Rows from block 3 of a small image classifier, named by matrix and row number. Rows with one number belong to one channel. Each number is 200 + 40 x the weight over its row's rms, rounded and kept within 0 to 999. All counts start at 0.
After each channel's rows are labels from the 100 images, of 14976, where the channel reaches its highest value: "top examples" is what is common among them. Only what is clearly more common there than usual is listed. The data: photos of plants, animals and fungi (iNaturalist).
# convs0: first 3x3 conv (model.blocks.3.convs.0.weight, 128x128x3x3, each kernel summed), inputs 0-127
# convs1: second 3x3 conv (model.blocks.3.convs.1.weight, 128x128x3x3, transposed, each kernel summed), outputs 0-127

convs0.7,165,254,229,231,174,189,235,192,225,197,148,176,153,151,165,145,204,204,148,224,225,237,196,174,174,216,141,196,219,191,136,182,204,116,184,182,138,222,241,220,230,209,154,206,166,205,199,241,268,244,272,139,144,273,195,244,105,140,64,210,224,170,220,196,191,179,211,174,225,148,161,106,191,139,218,116,206,217,220,203,160,215,200,226,169,207,113,211,208,227,202,178,209,208,222,191,201,136,166,189,192,216,173,235,103,164,178,167,207,238,185,209,270,134,206,213,129,127,178,174,223,180,196,208,244,179,143,207
convs1.7,186,255,216,189,202,200,230,221,190,231,247,248,186,192,170,277,236,182,235,203,236,205,200,231,199,195,201,221,219,179,223,105,216,257,166,285,132,173,252,158,257,211,208,190,175,231,174,213,227,179,243,152,215,160,209,241,207,196,234,161,236,290,201,176,199,194,155,169,235,171,275,172,173,182,188,202,223,227,179,169,166,201,152,121,249,205,272,219,214,190,192,158,231,120,268,148,178,208,110,196,91,210,315,216,185,237,184,148,242,316,173,135,208,225,151,198,174,202,204,182,263,225,246,187,184,225,165,199
top examples: phylum Arthropoda; class Insecta; order Lepidoptera

convs0.32,283,231,156,165,170,175,259,141,190,180,200,146,232,193,232,164,195,187,205,231,249,257,175,99,159,246,174,248,151,256,202,238,247,193,198,191,256,76,192,185,199,194,242,214,182,152,185,231,209,268,154,164,216,178,213,217,224,220,251,201,177,133,236,193,209,151,154,148,233,193,212,168,227,174,191,290,122,149,99,173,189,197,222,191,181,189,180,228,191,220,234,232,200,284,288,151,190,179,168,177,264,148,218,232,181,164,193,242,190,227,196,205,118,266,207,172,235,215,176,225,164,207,175,231,144,147,163,222
convs1.32,219,187,240,185,217,206,250,173,235,195,178,151,195,168,255,233,189,204,164,203,164,229,195,291,250,212,188,162,168,293,185,193,212,264,230,121,153,158,240,171,209,79,205,127,207,224,137,169,231,144,240,219,245,170,276,219,212,193,218,194,156,246,132,233,206,229,204,236,148,203,195,185,238,213,157,304,55,169,181,151,193,236,184,204,190,209,139,218,214,216,179,183,159,215,208,200,197,196,249,186,182,236,213,203,136,161,249,153,198,162,199,171,205,197,161,148,247,225,263,232,166,226,167,249,177,199,162,126
top examples: phylum Arthropoda; class Insecta

convs0.41,240,218,169,191,195,239,256,206,249,241,215,233,134,217,161,176,189,232,149,250,208,253,265,222,186,234,204,154,198,211,238,203,201,166,209,190,176,227,249,197,282,228,195,255,120,177,193,234,210,224,210,109,189,243,259,225,198,171,165,228,233,196,192,196,96,237,214,232,200,139,252,245,256,249,214,166,216,200,146,249,208,197,201,275,223,221,168,302,207,195,184,218,170,262,276,307,170,211,199,129,222,162,157,221,221,115,188,196,221,195,217,252,224,167,160,263,212,209,243,144,158,209,260,252,264,183,163,201
convs1.41,173,225,203,197,161,236,145,209,211,273,177,122,205,136,208,239,203,308,155,214,178,187,290,185,162,265,161,183,155,241,164,160,146,183,113,208,166,145,223,162,148,137,206,191,168,187,196,182,203,191,219,140,213,194,198,189,79,203,188,231,193,206,191,223,306,209,262,212,133,223,242,130,237,181,216,204,188,197,154,221,186,213,199,170,207,263,202,183,203,177,179,119,234,230,157,238,203,170,231,189,237,199,257,212,146,177,214,152,180,182,141,158,204,188,182,249,145,141,233,232,134,259,219,200,207,267,138,187
top examples: phylum Arthropoda; class Insecta; order Lepidoptera

convs0.50,206,317,212,162,154,153,195,227,191,160,249,199,145,238,216,150,145,233,170,155,189,205,236,151,193,81,191,202,238,154,143,241,189,160,209,175,185,160,174,233,208,188,231,256,157,136,261,196,212,222,264,234,234,146,198,236,189,256,141,224,233,132,232,139,189,184,172,163,157,150,253,220,172,185,193,221,206,199,153,238,196,240,228,162,194,181,182,176,205,206,239,207,123,154,152,177,154,158,252,135,205,168,235,220,287,153,201,229,229,232,210,229,248,130,155,91,185,186,166,179,171,195,170,175,259,169,189,186
convs1.50,132,194,219,194,174,224,238,200,245,215,81,136,181,224,199,272,181,202,298,187,119,206,190,226,174,209,181,208,159,246,212,194,169,181,122,152,184,195,201,211,172,158,184,185,206,131,124,256,151,146,251,159,228,143,237,201,207,228,145,200,195,167,210,190,213,193,148,176,171,187,202,122,280,237,182,257,140,183,216,181,237,214,187,131,204,201,130,141,259,210,140,232,143,212,169,236,144,211,238,252,229,225,158,181,170,207,187,149,151,199,198,173,134,237,146,162,195,232,171,230,206,266,261,140,154,235,192,194
top examples: class Insecta; phylum Arthropoda

convs0.63,204,180,185,172,215,184,181,218,177,177,190,200,106,203,160,213,158,195,156,183,152,162,196,146,194,139,225,209,174,187,151,185,236,161,205,178,214,179,169,143,159,209,161,251,186,169,236,239,231,193,223,230,127,200,181,206,186,277,92,267,173,97,163,205,184,170,267,213,204,149,99,283,139,152,180,124,197,69,241,238,168,242,113,145,203,180,211,184,211,159,154,171,150,203,156,228,137,126,195,178,211,193,212,169,200,219,205,161,212,154,230,168,201,203,211,179,228,204,136,172,184,205,209,165,200,151,193,231
convs1.63,236,196,141,141,244,116,115,160,209,141,147,174,128,247,179,220,209,177,220,246,235,195,179,192,206,249,201,276,258,194,256,177,242,158,208,179,231,179,166,219,133,123,207,271,210,224,166,177,244,198,206,250,148,194,216,160,138,161,210,184,191,203,209,238,230,209,133,216,206,191,204,190,230,259,191,228,201,269,84,179,189,176,260,200,239,198,160,213,178,164,200,186,228,154,241,173,230,229,186,164,177,216,270,183,191,212,67,217,207,189,189,170,246,216,144,209,171,268,181,242,236,277,220,155,154,161,201,152
top examples: class Insecta; phylum Arthropoda; order Lepidoptera

convs0.113,320,140,134,161,203,201,258,167,203,228,133,257,249,178,244,162,158,225,236,181,132,207,171,216,166,160,232,164,212,164,220,162,217,157,160,216,181,182,185,258,288,226,237,193,222,141,140,215,145,134,241,150,195,238,210,217,253,195,234,237,140,167,212,148,219,248,162,187,228,158,221,209,146,226,191,232,162,246,178,167,189,228,248,203,228,241,222,274,186,147,249,235,213,165,276,225,186,214,242,229,220,200,164,241,234,210,181,157,116,142,192,213,129,224,186,157,168,219,183,237,264,268,232,204,210,162,187,127
convs1.113,136,198,203,190,135,270,221,175,238,154,184,137,203,165,239,251,248,216,213,165,144,206,156,174,186,153,242,261,191,156,236,251,100,243,171,206,168,218,251,228,163,177,174,169,257,128,178,199,157,194,253,170,235,176,185,145,153,198,156,178,246,182,232,166,244,209,163,216,205,155,224,237,171,188,211,252,222,170,181,202,210,149,180,221,311,268,230,100,232,242,241,235,305,182,206,207,180,216,252,230,180,243,165,268,224,207,221,231,167,144,204,225,176,249,227,161,142,187,218,141,255,140,193,160,224,185,171,184
top examples: class Insecta; phylum Arthropoda; order Lepidoptera

convs0.70,173,213,203,222,188,181,158,198,184,170,257,271,184,241,229,188,267,220,213,249,159,194,195,289,179,104,172,262,147,182,168,218,183,187,220,253,194,215,191,242,231,245,157,232,209,174,208,147,191,203,195,152,232,176,216,221,163,230,236,160,199,135,191,174,267,199,181,178,153,326,247,202,183,233,180,201,212,229,200,204,156,274,165,188,131,190,218,135,181,261,120,215,206,219,106,168,294,224,219,237,204,176,201,232,168,208,173,272,255,219,163,182,173,240,201,141,207,176,154,182,89,186,153,188,235,190,134,167
convs1.70,149,205,228,184,232,156,167,206,228,219,162,171,144,242,177,161,98,180,226,171,194,130,272,143,177,191,159,209,177,213,245,211,166,194,201,265,167,150,204,107,238,157,153,208,130,171,131,148,155,190,201,254,204,165,180,168,269,140,179,134,196,218,241,134,243,235,191,196,184,233,219,128,235,276,141,191,217,221,191,199,167,153,229,210,145,191,259,196,146,115,159,198,232,146,195,205,199,188,183,201,231,187,134,189,196,179,140,138,166,139,174,115,203,159,228,174,188,165,206,192,156,281,182,152,236,180,186,193
top examples: phylum Arthropoda; class Insecta; order Lepidoptera

convs0.74,184,211,217,249,216,143,236,189,250,159,253,203,140,223,207,206,181,173,175,158,164,219,212,262,256,190,147,219,229,147,180,205,148,153,127,208,253,204,208,139,175,261,142,252,142,224,210,197,120,235,137,110,157,230,128,120,190,201,208,210,209,223,199,231,111,186,222,167,178,196,196,203,233,199,202,200,182,277,224,241,207,198,224,188,165,147,178,203,158,193,209,199,141,295,217,249,211,239,172,86,165,233,183,205,242,196,200,189,167,142,162,225,273,248,260,191,178,269,150,214,121,142,219,220,198,184,195,187
convs1.74,205,208,172,280,254,191,222,256,151,209,171,174,226,213,206,215,254,193,184,175,127,196,181,183,195,192,244,198,198,167,171,196,220,165,281,259,176,224,201,155,237,219,189,154,208,126,194,172,192,180,186,237,178,232,175,198,249,188,204,208,137,201,157,175,173,148,240,182,205,164,209,193,143,163,168,217,161,147,187,213,204,114,179,194,270,205,243,125,183,140,187,145,275,133,164,231,207,216,313,200,195,190,193,136,189,218,190,136,192,173,235,187,150,238,249,110,218,276,238,291,181,150,137,225,150,123,235,269
top examples: order Passeriformes

convs0.125,190,220,169,270,236,190,141,126,185,202,214,195,211,189,142,203,204,226,139,176,248,145,184,218,266,188,162,137,204,202,188,182,139,216,187,224,201,198,251,159,222,110,183,245,222,229,236,231,226,198,237,175,217,195,149,238,145,101,225,180,151,130,290,138,275,212,158,154,200,153,219,185,155,250,185,124,123,142,180,198,192,241,262,105,163,147,183,140,175,220,167,213,212,199,169,193,207,152,163,164,238,172,134,255,197,220,201,164,238,170,201,199,136,185,204,176,155,255,142,166,206,205,220,199,257,203,144,209
convs1.125,194,200,135,211,173,162,163,222,276,276,246,155,216,137,235,181,189,176,189,268,192,211,185,233,230,212,167,204,181,202,175,136,173,171,270,226,203,216,290,193,164,182,127,251,168,215,150,213,182,140,194,184,141,157,240,150,214,176,195,192,213,229,214,266,259,168,196,148,155,209,213,130,142,276,242,198,110,183,221,222,240,152,175,193,187,294,247,197,152,165,82,214,199,166,186,169,232,224,259,245,204,195,191,157,188,208,217,142,205,192,205,227,260,239,210,169,212,253,210,222,156,178,114,195,211,166,211,278
top examples: phylum Arthropoda; class Insecta

convs0.127,216,209,256,167,158,262,137,221,176,232,185,196,162,235,242,226,205,218,174,152,152,123,172,181,135,164,129,191,131,185,150,178,242,149,200,254,227,224,187,259,226,291,182,155,286,146,156,208,169,219,197,133,188,231,180,186,164,207,165,264,202,187,153,268,237,227,195,148,218,158,182,206,194,243,185,148,181,156,207,319,175,223,122,190,223,233,220,206,184,184,196,297,143,166,124,181,256,187,170,172,246,190,223,199,253,163,120,160,178,196,178,217,188,219,277,222,184,182,188,163,259,191,206,192,210,199,150,204
convs1.127,128,253,151,226,151,260,179,225,176,115,199,221,199,232,139,281,251,231,204,157,189,227,183,207,192,163,149,215,212,143,165,162,213,179,179,269,307,181,168,156,184,221,204,233,188,197,235,147,175,147,205,163,159,211,206,183,138,142,221,211,223,186,232,184,241,229,168,169,209,218,262,148,247,205,239,229,209,214,193,168,202,68,210,220,244,226,243,227,210,212,198,176,185,230,212,175,196,243,191,170,236,177,224,273,211,218,152,211,161,199,121,122,158,239,198,208,113,228,194,161,219,222,91,165,179,242,119,219
top examples: phylum Arthropoda; class Insecta; order: Hymenoptera; text has "bee"

convs0.61,201,220,164,199,153,182,129,199,218,215,210,188,188,261,254,232,157,145,162,196,128,151,141,184,158,188,142,236,174,259,202,196,241,225,233,212,259,135,172,225,165,220,169,215,268,216,203,164,150,198,196,177,211,241,259,209,150,266,206,181,188,217,148,226,157,216,217,205,158,170,223,176,257,183,237,172,177,134,117,179,229,154,107,192,204,236,270,238,215,210,116,255,185,230,132,279,303,207,199,162,184,159,263,205,231,183,188,267,210,220,157,184,204,251,217,251,168,173,231,200,148,196,158,169,173,248,124,253
convs1.61,254,248,196,122,171,197,164,217,162,206,170,188,230,245,177,201,164,117,145,144,234,304,195,186,166,219,157,223,189,177,239,266,225,185,186,226,233,168,169,148,191,193,154,150,218,195,214,192,184,151,255,120,149,190,163,254,220,216,166,191,233,152,235,196,214,160,224,170,186,198,218,173,245,168,177,236,218,221,196,114,206,133,215,228,246,298,212,229,210,143,161,209,183,212,226,170,229,249,154,148,267,182,172,113,153,198,162,143,208,178,152,143,161,219,129,239,198,155,166,175,140,169,168,184,211,126,140,275
top examples: phylum Arthropoda; class Insecta; order Lepidoptera

convs0.97,196,213,206,196,198,202,183,305,227,198,264,168,176,139,209,149,172,225,189,162,148,117,200,191,239,153,160,270,209,221,244,225,158,234,179,148,174,238,238,201,163,150,162,193,182,223,248,231,247,217,220,148,220,147,159,203,168,134,242,205,188,168,227,219,205,249,210,137,196,116,188,210,178,249,202,234,150,157,163,132,135,157,264,162,218,168,342,139,144,191,111,167,178,182,108,200,184,240,141,197,190,176,222,234,197,161,257,150,190,213,194,230,165,172,185,188,213,182,238,154,198,152,188,178,205,167,214,245
convs1.97,236,188,227,129,201,254,157,256,229,240,153,188,185,156,201,202,266,218,262,204,195,181,147,222,176,200,230,231,195,226,193,238,158,215,244,167,191,191,163,139,193,118,199,149,182,187,193,226,154,156,234,200,165,152,199,160,138,213,187,342,186,151,173,236,194,203,223,222,149,165,181,146,219,247,160,153,97,191,233,224,200,204,171,163,184,263,206,114,220,214,135,189,170,161,218,160,167,242,219,151,289,176,154,169,222,157,201,214,148,120,179,215,115,169,251,179,269,191,175,195,230,238,219,165,160,176,221,251
top examples: class Insecta; order Lepidoptera

convs0.58,121,216,150,265,201,244,189,178,187,196,201,212,218,250,173,190,224,138,219,204,206,212,217,105,236,231,149,204,196,227,229,163,260,183,158,181,180,149,206,196,277,212,184,188,169,248,237,190,163,114,160,181,151,225,154,199,205,209,250,189,254,200,167,165,188,170,221,163,233,181,187,179,148,201,179,166,181,260,158,149,223,182,201,183,151,182,190,145,181,164,195,144,257,194,130,147,163,180,187,251,171,204,105,212,134,189,121,279,145,146,176,198,101,163,272,214,169,133,211,267,177,101,220,223,175,198,215,159
convs1.58,196,188,181,172,229,219,191,169,165,275,174,214,220,183,168,215,162,224,245,208,209,232,213,167,170,208,194,208,156,208,182,165,198,198,171,196,249,192,213,204,160,231,161,127,199,172,174,344,199,205,126,202,200,209,189,217,263,198,194,134,230,240,253,166,171,251,232,143,232,168,234,180,219,214,168,172,211,182,253,145,297,177,177,145,219,139,299,129,215,183,232,233,164,330,237,262,209,207,161,194,236,158,186,195,167,194,187,202,122,234,199,202,157,245,128,208,124,111,209,258,172,230,197,183,202,203,265,223
top examples: class Insecta; phylum Arthropoda; order Lepidoptera

convs0.77,198,228,155,219,238,252,142,178,219,243,176,144,156,160,104,190,175,142,180,143,153,154,185,190,138,209,163,161,184,194,122,244,205,228,217,238,165,150,205,214,222,207,172,234,121,137,166,194,154,235,178,199,205,193,137,188,255,164,170,200,176,130,157,180,150,166,161,169,230,128,171,277,144,210,184,180,208,98,152,163,142,173,124,215,181,204,159,216,194,229,171,144,190,224,111,215,149,207,168,186,201,174,212,199,219,138,244,190,212,174,186,218,157,148,175,165,186,209,80,169,181,213,169,143,187,141,215,195
convs1.77,184,207,219,182,151,203,171,198,177,173,151,189,194,199,193,195,229,235,248,191,190,238,144,238,217,243,229,250,195,163,263,147,222,202,139,178,195,256,173,150,203,135,250,143,251,245,240,154,215,167,262,190,174,198,225,158,122,234,256,155,321,200,145,148,246,153,209,198,241,192,212,165,294,196,143,141,217,246,170,187,256,186,266,203,254,199,194,191,222,188,237,228,227,144,216,226,122,221,167,149,198,233,202,254,201,207,176,221,233,172,163,234,121,242,96,179,251,208,220,112,251,216,245,199,221,225,162,176
top examples: class Insecta; phylum Arthropoda; order Lepidoptera

convs0.100,318,180,216,160,174,150,177,243,223,190,183,179,171,185,193,158,105,239,173,224,156,191,166,176,185,235,202,263,166,142,229,170,205,212,160,243,154,210,182,167,197,255,135,174,146,144,207,157,181,246,247,211,121,199,202,230,173,164,237,199,206,148,188,154,206,215,240,175,164,150,235,158,311,195,160,180,131,208,172,255,161,207,203,136,131,192,167,242,166,178,233,210,226,216,158,216,188,273,191,189,227,176,189,258,147,199,167,113,289,199,206,164,136,257,182,210,182,240,174,145,232,199,215,263,143,204,143,210
convs1.100,202,219,224,134,155,221,152,224,163,258,160,135,220,157,200,274,202,280,172,239,183,198,199,221,220,217,159,163,165,197,139,135,163,220,193,238,244,162,258,83,128,191,186,213,166,200,141,202,233,200,206,196,240,213,191,201,81,186,180,169,223,214,177,228,191,228,290,215,175,160,192,164,164,158,183,236,207,141,210,249,182,194,210,240,260,301,104,221,231,174,190,158,236,248,211,201,161,248,166,249,188,185,244,183,163,168,159,206,201,212,197,148,208,191,135,180,175,230,223,230,135,220,132,244,207,143,207,260
top examples: class Insecta; phylum Arthropoda; order Lepidoptera

convs0.42,280,262,227,170,133,162,264,189,198,190,228,152,290,224,225,208,172,166,185,90,96,212,159,130,157,166,184,207,204,189,191,120,148,168,137,179,260,155,204,208,192,265,206,216,157,245,183,186,141,202,194,231,199,192,165,233,208,248,223,244,143,241,251,217,233,166,188,116,232,208,228,246,272,171,272,196,180,178,176,254,220,183,195,180,201,215,202,217,213,174,235,181,186,230,180,129,182,259,227,109,197,177,217,207,231,174,183,211,199,195,177,145,127,186,213,159,202,239,218,172,169,260,115,208,220,135,181,200
convs1.42,230,241,170,149,215,175,131,171,88,136,153,126,220,226,195,157,205,180,157,173,152,155,203,236,236,257,214,228,214,175,273,227,176,229,276,243,250,192,181,176,249,144,202,190,138,160,148,169,170,162,198,253,220,189,246,208,193,149,164,171,226,204,189,183,224,103,178,237,196,250,246,154,209,242,119,228,190,199,177,181,210,140,244,211,191,189,265,226,153,155,156,135,195,174,218,144,261,198,259,143,186,208,187,184,211,185,123,213,182,176,210,221,209,242,161,174,227,242,185,272,176,252,149,134,130,157,224,177
top examples: phylum Arthropoda; class Insecta; order Lepidoptera

convs0.90,234,156,200,249,292,252,251,171,221,235,177,126,186,246,140,210,144,235,260,169,259,262,213,260,172,194,201,180,229,183,264,229,216,182,243,269,156,195,257,208,240,186,179,221,218,164,129,137,170,194,191,216,209,236,158,161,260,152,226,138,190,214,168,183,257,162,160,218,259,191,190,267,201,163,183,214,244,180,217,126,146,173,159,199,199,200,209,281,170,183,202,151,164,212,214,195,164,200,253,197,120,237,114,161,174,183,135,132,183,158,215,146,175,146,116,166,203,193,168,237,199,225,241,216,193,240,256,172
convs1.90,156,194,210,230,250,274,286,203,235,263,222,232,213,158,160,168,245,241,181,224,156,176,144,199,199,145,273,202,204,197,279,248,161,148,210,251,171,197,227,237,195,187,175,167,191,167,184,194,116,211,202,202,153,194,238,166,204,167,156,192,149,191,210,143,207,146,227,177,284,180,203,255,131,178,195,256,257,180,216,228,243,134,159,186,242,159,168,215,270,316,212,242,211,236,168,259,197,196,233,185,198,229,156,317,230,225,240,228,216,157,277,156,194,189,168,135,172,241,193,208,216,181,174,212,233,236,198,144
top examples: class Insecta; phylum Arthropoda; order Hymenoptera