config.yaml
model: "image classifier"
arch: "preact_resnet"
norm: "batchnorm"
activation: "relu6"
init: "small_normal"
optimizer: "soap"
beta1: 0.95
eps: 1e-08
precondition_frequency: 10
one_sided: true
batch_size: 128
lr_schedule: "cosine"
Rows from block 6 of a small image classifier, named by matrix and row number. Rows with one number belong to one channel. Each number is 500 + 50 x the weight over its row's rms, rounded and kept within 0 to 999. All counts start at 0. Numbers have three digits each.
Before each channel's rows are labels from the 100 images, of 14976, where the channel reaches its highest value: "responds to" is what is common among them. Only what is clearly more common there than usual is listed. The data: photos of plants, animals and fungi (iNaturalist). In brackets: how many of the 100.
# convs0: first 3x3 conv, stride 2 (model.blocks.6.convs.0.weight, 240x128x3x3, each kernel summed), inputs 0-63
# convs1: second 3x3 conv (model.blocks.6.convs.1.weight, 240x240x3x3, transposed, each kernel summed), outputs 0-47

responds to: class Insecta (73); phylum Arthropoda (73); order Lepidoptera (44)
convs0.26:518434528519454649502522488520466566545498459409505499570510513515508418472439536388575449504409515434469519524524516474427458565437507487548529491502498485523501432488509503514534494506567522
convs1.26:374485560449455545470595442472514363522622517449463503527442485460522426481564513495441499465437545615402506511529472572536518481579424395488505

responds to: phylum Arthropoda (67); class Insecta (64); order Lepidoptera (35)
convs0.187:499465599550478520536506470501420490603525492412530459541512487498533433521423516416485546480447446441352506452534430441454503495496573470535461497363537488454520519538461591530482418618487502
convs1.187:376563491418541487503491565541499487476427495523455606422431525423505497507461483522487537465555432540544520467590491592522505468509532515513491

responds to: class Insecta (80); order: Coleoptera (34); family: Coccinellidae (30)
convs0.58:517463439419558600527466599562392468452598539485459540473438505533545550526474500503507524485400428539454540411519664487484494529540490495549485403491453392516493487506465487521493498488502549
convs1.58:465479507503541551578462444450631443572420548440463529563518493446551519446445437475469537503386473496461529497435466531450462484571461541491513

responds to: class Insecta (59); order Lepidoptera (45)
convs0.156:470541610500578464541491509505521419497448540530494549469491495443539509462500483505457495433550500469477528414455445508523532474500457576482437390438444479538479528485500507469618524576597568
convs1.156:489490442557466432413464455446388615573500545494473450566486407537519441510415483464489465518495527415470529529409479527579371569408425396492529

responds to: class Insecta (81); phylum Arthropoda (81); order: Hymenoptera (26); text has "bee" (26)
convs0.125:543486560424545574552456521486588463484433456573512441503551530502490521493455514439525417522466427437407563537509501432558449494502520566450481515457440465535528408532433484543519562521502601
convs1.125:353523475503524513454723473445474465521561593480502558434497514438454474513501407504498473512414421513569513522451442538483446501511510387471510

responds to: class Aves (96); order Passeriformes (57)
convs0.144:498349411549499516558509434503485552551555429543419491497514543510444498452506503540440477628590545451453486538483543507568492532479469470498482544579555491454479502478595477503400449435502508
convs1.144:432564534499467477533509503515605482448540535441506484444433498436507549544497483531544512444472478579597533423534493518541528561509445639626524

responds to: order Passeriformes (53)
convs0.96:478528465476575441640393470456519565443521543574518525447534513538601448494483385544498527461452453478514488473469526489431495543550440480505509455455478473609518597391432511498397441519511567
convs1.96:460445443464513531511472436517501474450394502381473452566431443561524568493574470462509455466535498535404490518518495452423415526465480454444566

responds to: order Lepidoptera (32)
convs0.174:482456428417439511569525497578477514622578482516450637518514434474540538522485412536495429481574441538503446465532456398594538524463441401510523576422520436533526468436517522533416520508546500
convs1.174:445578615501522590575517469517458454391487467483457537386463464506567462494588391539489592586480658629431521467542507532421493541530536597488471

responds to: class Insecta (83); phylum Arthropoda (83); order Lepidoptera (35)
convs0.53:448498467476549518642527496529566402436533448580470404480429558530459449421559494579472431544560369462482528441534551505529492533489507526529505534508495441563431508638457487467555442505488500
convs1.53:478579538464526466460528518441474530552430456402495459387465431457499487502532549529490508427466513533519535536436422497500485520425499465448539

responds to: class Insecta (69); phylum Arthropoda (69)
convs0.204:484486502471545469615511509509555490481569423592473391529435556519424447436486509565476475486543379453486527503459466506600436540462516437487563568450504429589443450610488436471472440522485450
convs1.204:458589531472463477415534591424457493453486485454477509389469490461505439504495480472531547461501546599567509457473445500551487500454523573433560

responds to: order Lepidoptera (33)
convs0.15:478484471522494515479508476559542475522512515463526569463469432428454527513439544525488494506486546502456492596544445512483511441534393567464497420418493466562464539529435495442480499585491592
convs1.15:438548615529529474562481426462430481570610448602529484539495491507498512508453464529460463453412554569513446438463479499566399555558509364485516

responds to: phylum Arthropoda (82); class Insecta (80); order Lepidoptera (41)
convs0.121:444436465473463419486627508616446445516513541386446530500546528429519518476446546471514439566393566541476555467486492521543559489461459427507462492404499466522499447518541451485501505553548488
convs1.121:487466577519502565541469411449495420489518515551450564455451520481525452528439432486436496503500622633505504448450509536429478532621498519542464

responds to: class Insecta (76); order Lepidoptera (54)
convs0.164:413549419500575504471442441489441492538547482421477487533490508474574487470539532568439460437436477503430569480557411421452441495533513492537495439505451449445553489397439604561445486597586520
convs1.164:498480468454491441496471555603552507466449506463480508547494436611498560491431444461581507543535488480489509500505488507485468585458448621505500

responds to: class Insecta (82); phylum Arthropoda (82); order Coleoptera (30)
convs0.190:515544402435570462538402487530460447516527534537478533441465530482582569523556461505430468444535488519447546348519486480419537466541493655535507379482428506513496535467537582512478529536449569
convs1.190:508544443501508439554507479457448553599538498520479499599494421509492523504453464512479558533490472385503499518492503526450476515423474541489408

responds to: phylum Arthropoda (69); class Insecta (66)
convs0.33:531459404519491491452460574498412484516408472531531515531439676503482540592557537465532461540435485565528475510494533564512542440398471529498514486510496434451523412411463422502593571457545563
convs1.33:469492526500398555465453491495525465515521493549479503556403476469508445461449439522465508508492612441432531507507535535502439506493455467496516

responds to: class Insecta (75); phylum Arthropoda (75); order Lepidoptera (39)
convs0.172:502499528524471655529505516536502534497497448469511495516542413525547475512400544400509551486417438484446472591568439450413458587430502448449496534462522597638483493504476535471512512491518487
convs1.172:397478605503451509421718474425456403479483487467507497510465438508468479481624529550475519464493394537520476537468469557515543458532468387493474

responds to: class Insecta (68); phylum Arthropoda (68); order Lepidoptera (33)
convs0.1:514493494498528536491585523427479488569529491472477410496531455568510449520408451444554467501408527512430518539579532379455515514477567449517576529517614493528561480499494487492426462460506467
convs1.1:486538437504516487481593596520531523470467448414397520459549478463491472439503560484465560526549438498528491488495520480559525511588478479437514

responds to: phylum Arthropoda (68); class Insecta (67); order Lepidoptera (38)
convs0.191:567468494459474447499426451468436460531522483491495485508431521481446443466544459566478469573615468504441506525561473482411539539461454464500549439420576400476495440443471476553440473598575548
convs1.191:517560535538534480445534585505450488502481458365504531497459495588569434495523528548535531469562518516495486564382466478515408537431510471522529

responds to: phylum Arthropoda (75); class Insecta (74)
convs0.78:424481424447510496508472487533419429475516569532471485379474569497483582540620455429459462484517470517483583355475568487492533483528491638490483420437464457487486484580530649513485461491507478
convs1.78:625544522483488449583471431465557457591551411582470521557473462533431506499470511501477547500458556439543536532450522490434496519500509510460422

responds to: class Insecta (75); phylum Arthropoda (75); order Lepidoptera (46)
convs0.160:506426530541497660505531519543535462490532528476485481522464477509549478456429472427554511434530475478503603489512528494466479552440480475461488547601550478548478446521539505460466573477498500
convs1.160:387454463425435455420658445538575314484616540447489517492451509473483530549571507558527477551553429503518496492498490498483535541531485416492516

responds to: phylum Arthropoda (65)
convs0.228:470467442432576504506545488561473421470510448512514441457449614536478531454456452511469493506524459553532609447506485505584583497382420547488479535511456444541473455448426537451566479479488515
convs1.228:516511468445480487481412447455520551426452419407475545458491493537520420547454426436482532538552590469508570426447578409390502560543432487486501

responds to: class Insecta (73); text has "bee" (28); family: Apidae (27)
convs0.146:505519441522542543470442546417391551477480456465543421533502607507516487498547542509507522511494470501378545505580526497419438486506548531600504401458484479479542489368475500457544478534580555
convs1.146:445462479451530486424450430557454512523504488388472555596458436593446579503424453532542455455520509520395565504530495508502517561468405491483489

responds to: phylum Arthropoda (71); class Insecta (70); order Lepidoptera (39)
convs0.31:469505454518484593448467482589468458508470561486490470523483477548529502506485481438483572451385415528502566468517503546439431514582472552502520504484474474530560555593499520508529473458487548
convs1.31:470432461460529470501595432441489365580456489519480479494468476479530533417630517384488463504563390471496551515505540451477410490504482463499491

responds to: class Aves (86)
convs0.183:569493451499520530493481498451468416490577611438523464416514410528529485519495397464539535473380506517506548506559506438501500488473503511538483535532438453553506549489437480503504548532447503
convs1.183:499497458562524575495463491485486538542411490397445445574496465478528495470568441522446543547469390444534498522451477491386405459498401525466488

responds to: class Insecta (72); phylum Arthropoda (72); order Lepidoptera (46)
convs0.114:418537526434579500520480496603505565474572558499539477534459469495575489459416462514453517379470456553510483407519441486476440499613472482537506435503494543461530446441595550545418445551464545
convs1.114:474399454454513443518420578519487447425509442463378426547534459510452497537473480422534484488486449495479516507468433470462442478489445533552443

responds to: phylum Arthropoda (71); class Insecta (65)
convs0.10:495503354420575458498475451495435454468517441505470451496537533488486500462540586528441491509459527468438532450543430455530535509522499456543467426460479487483522498462514554521505439557543535
convs1.10:480426541533519554519457465435530524457385496523525603544521493489488483543420464491483503490535485458511532480500415571418484485470490610485405

responds to: class Insecta (64); phylum Arthropoda (64); order Lepidoptera (39)
convs0.16:537564403492496614514523519465488550473536517496475450430531424517623485569428401442527510464385518510490497484544525494414418525585546472559519540566520558564513498472440553464532483437473496
convs1.16:451503445411445531377543434531500384525434515450554565528494472448517508494573512453555486494481465477546497438529569523376514594489437531451450

responds to: order Lepidoptera (34)
convs0.234:490509528563497494430488437514502591560548506499457499553560603530444481564509483457486567593461490541431409494553484481487479509517473505474460491437501584508518464488525431379538543477562502
convs1.234:662500604471548569571508466452417519369434525460542509406520557442507503537600490507483519528576524448431516568493590496436524510484476417513474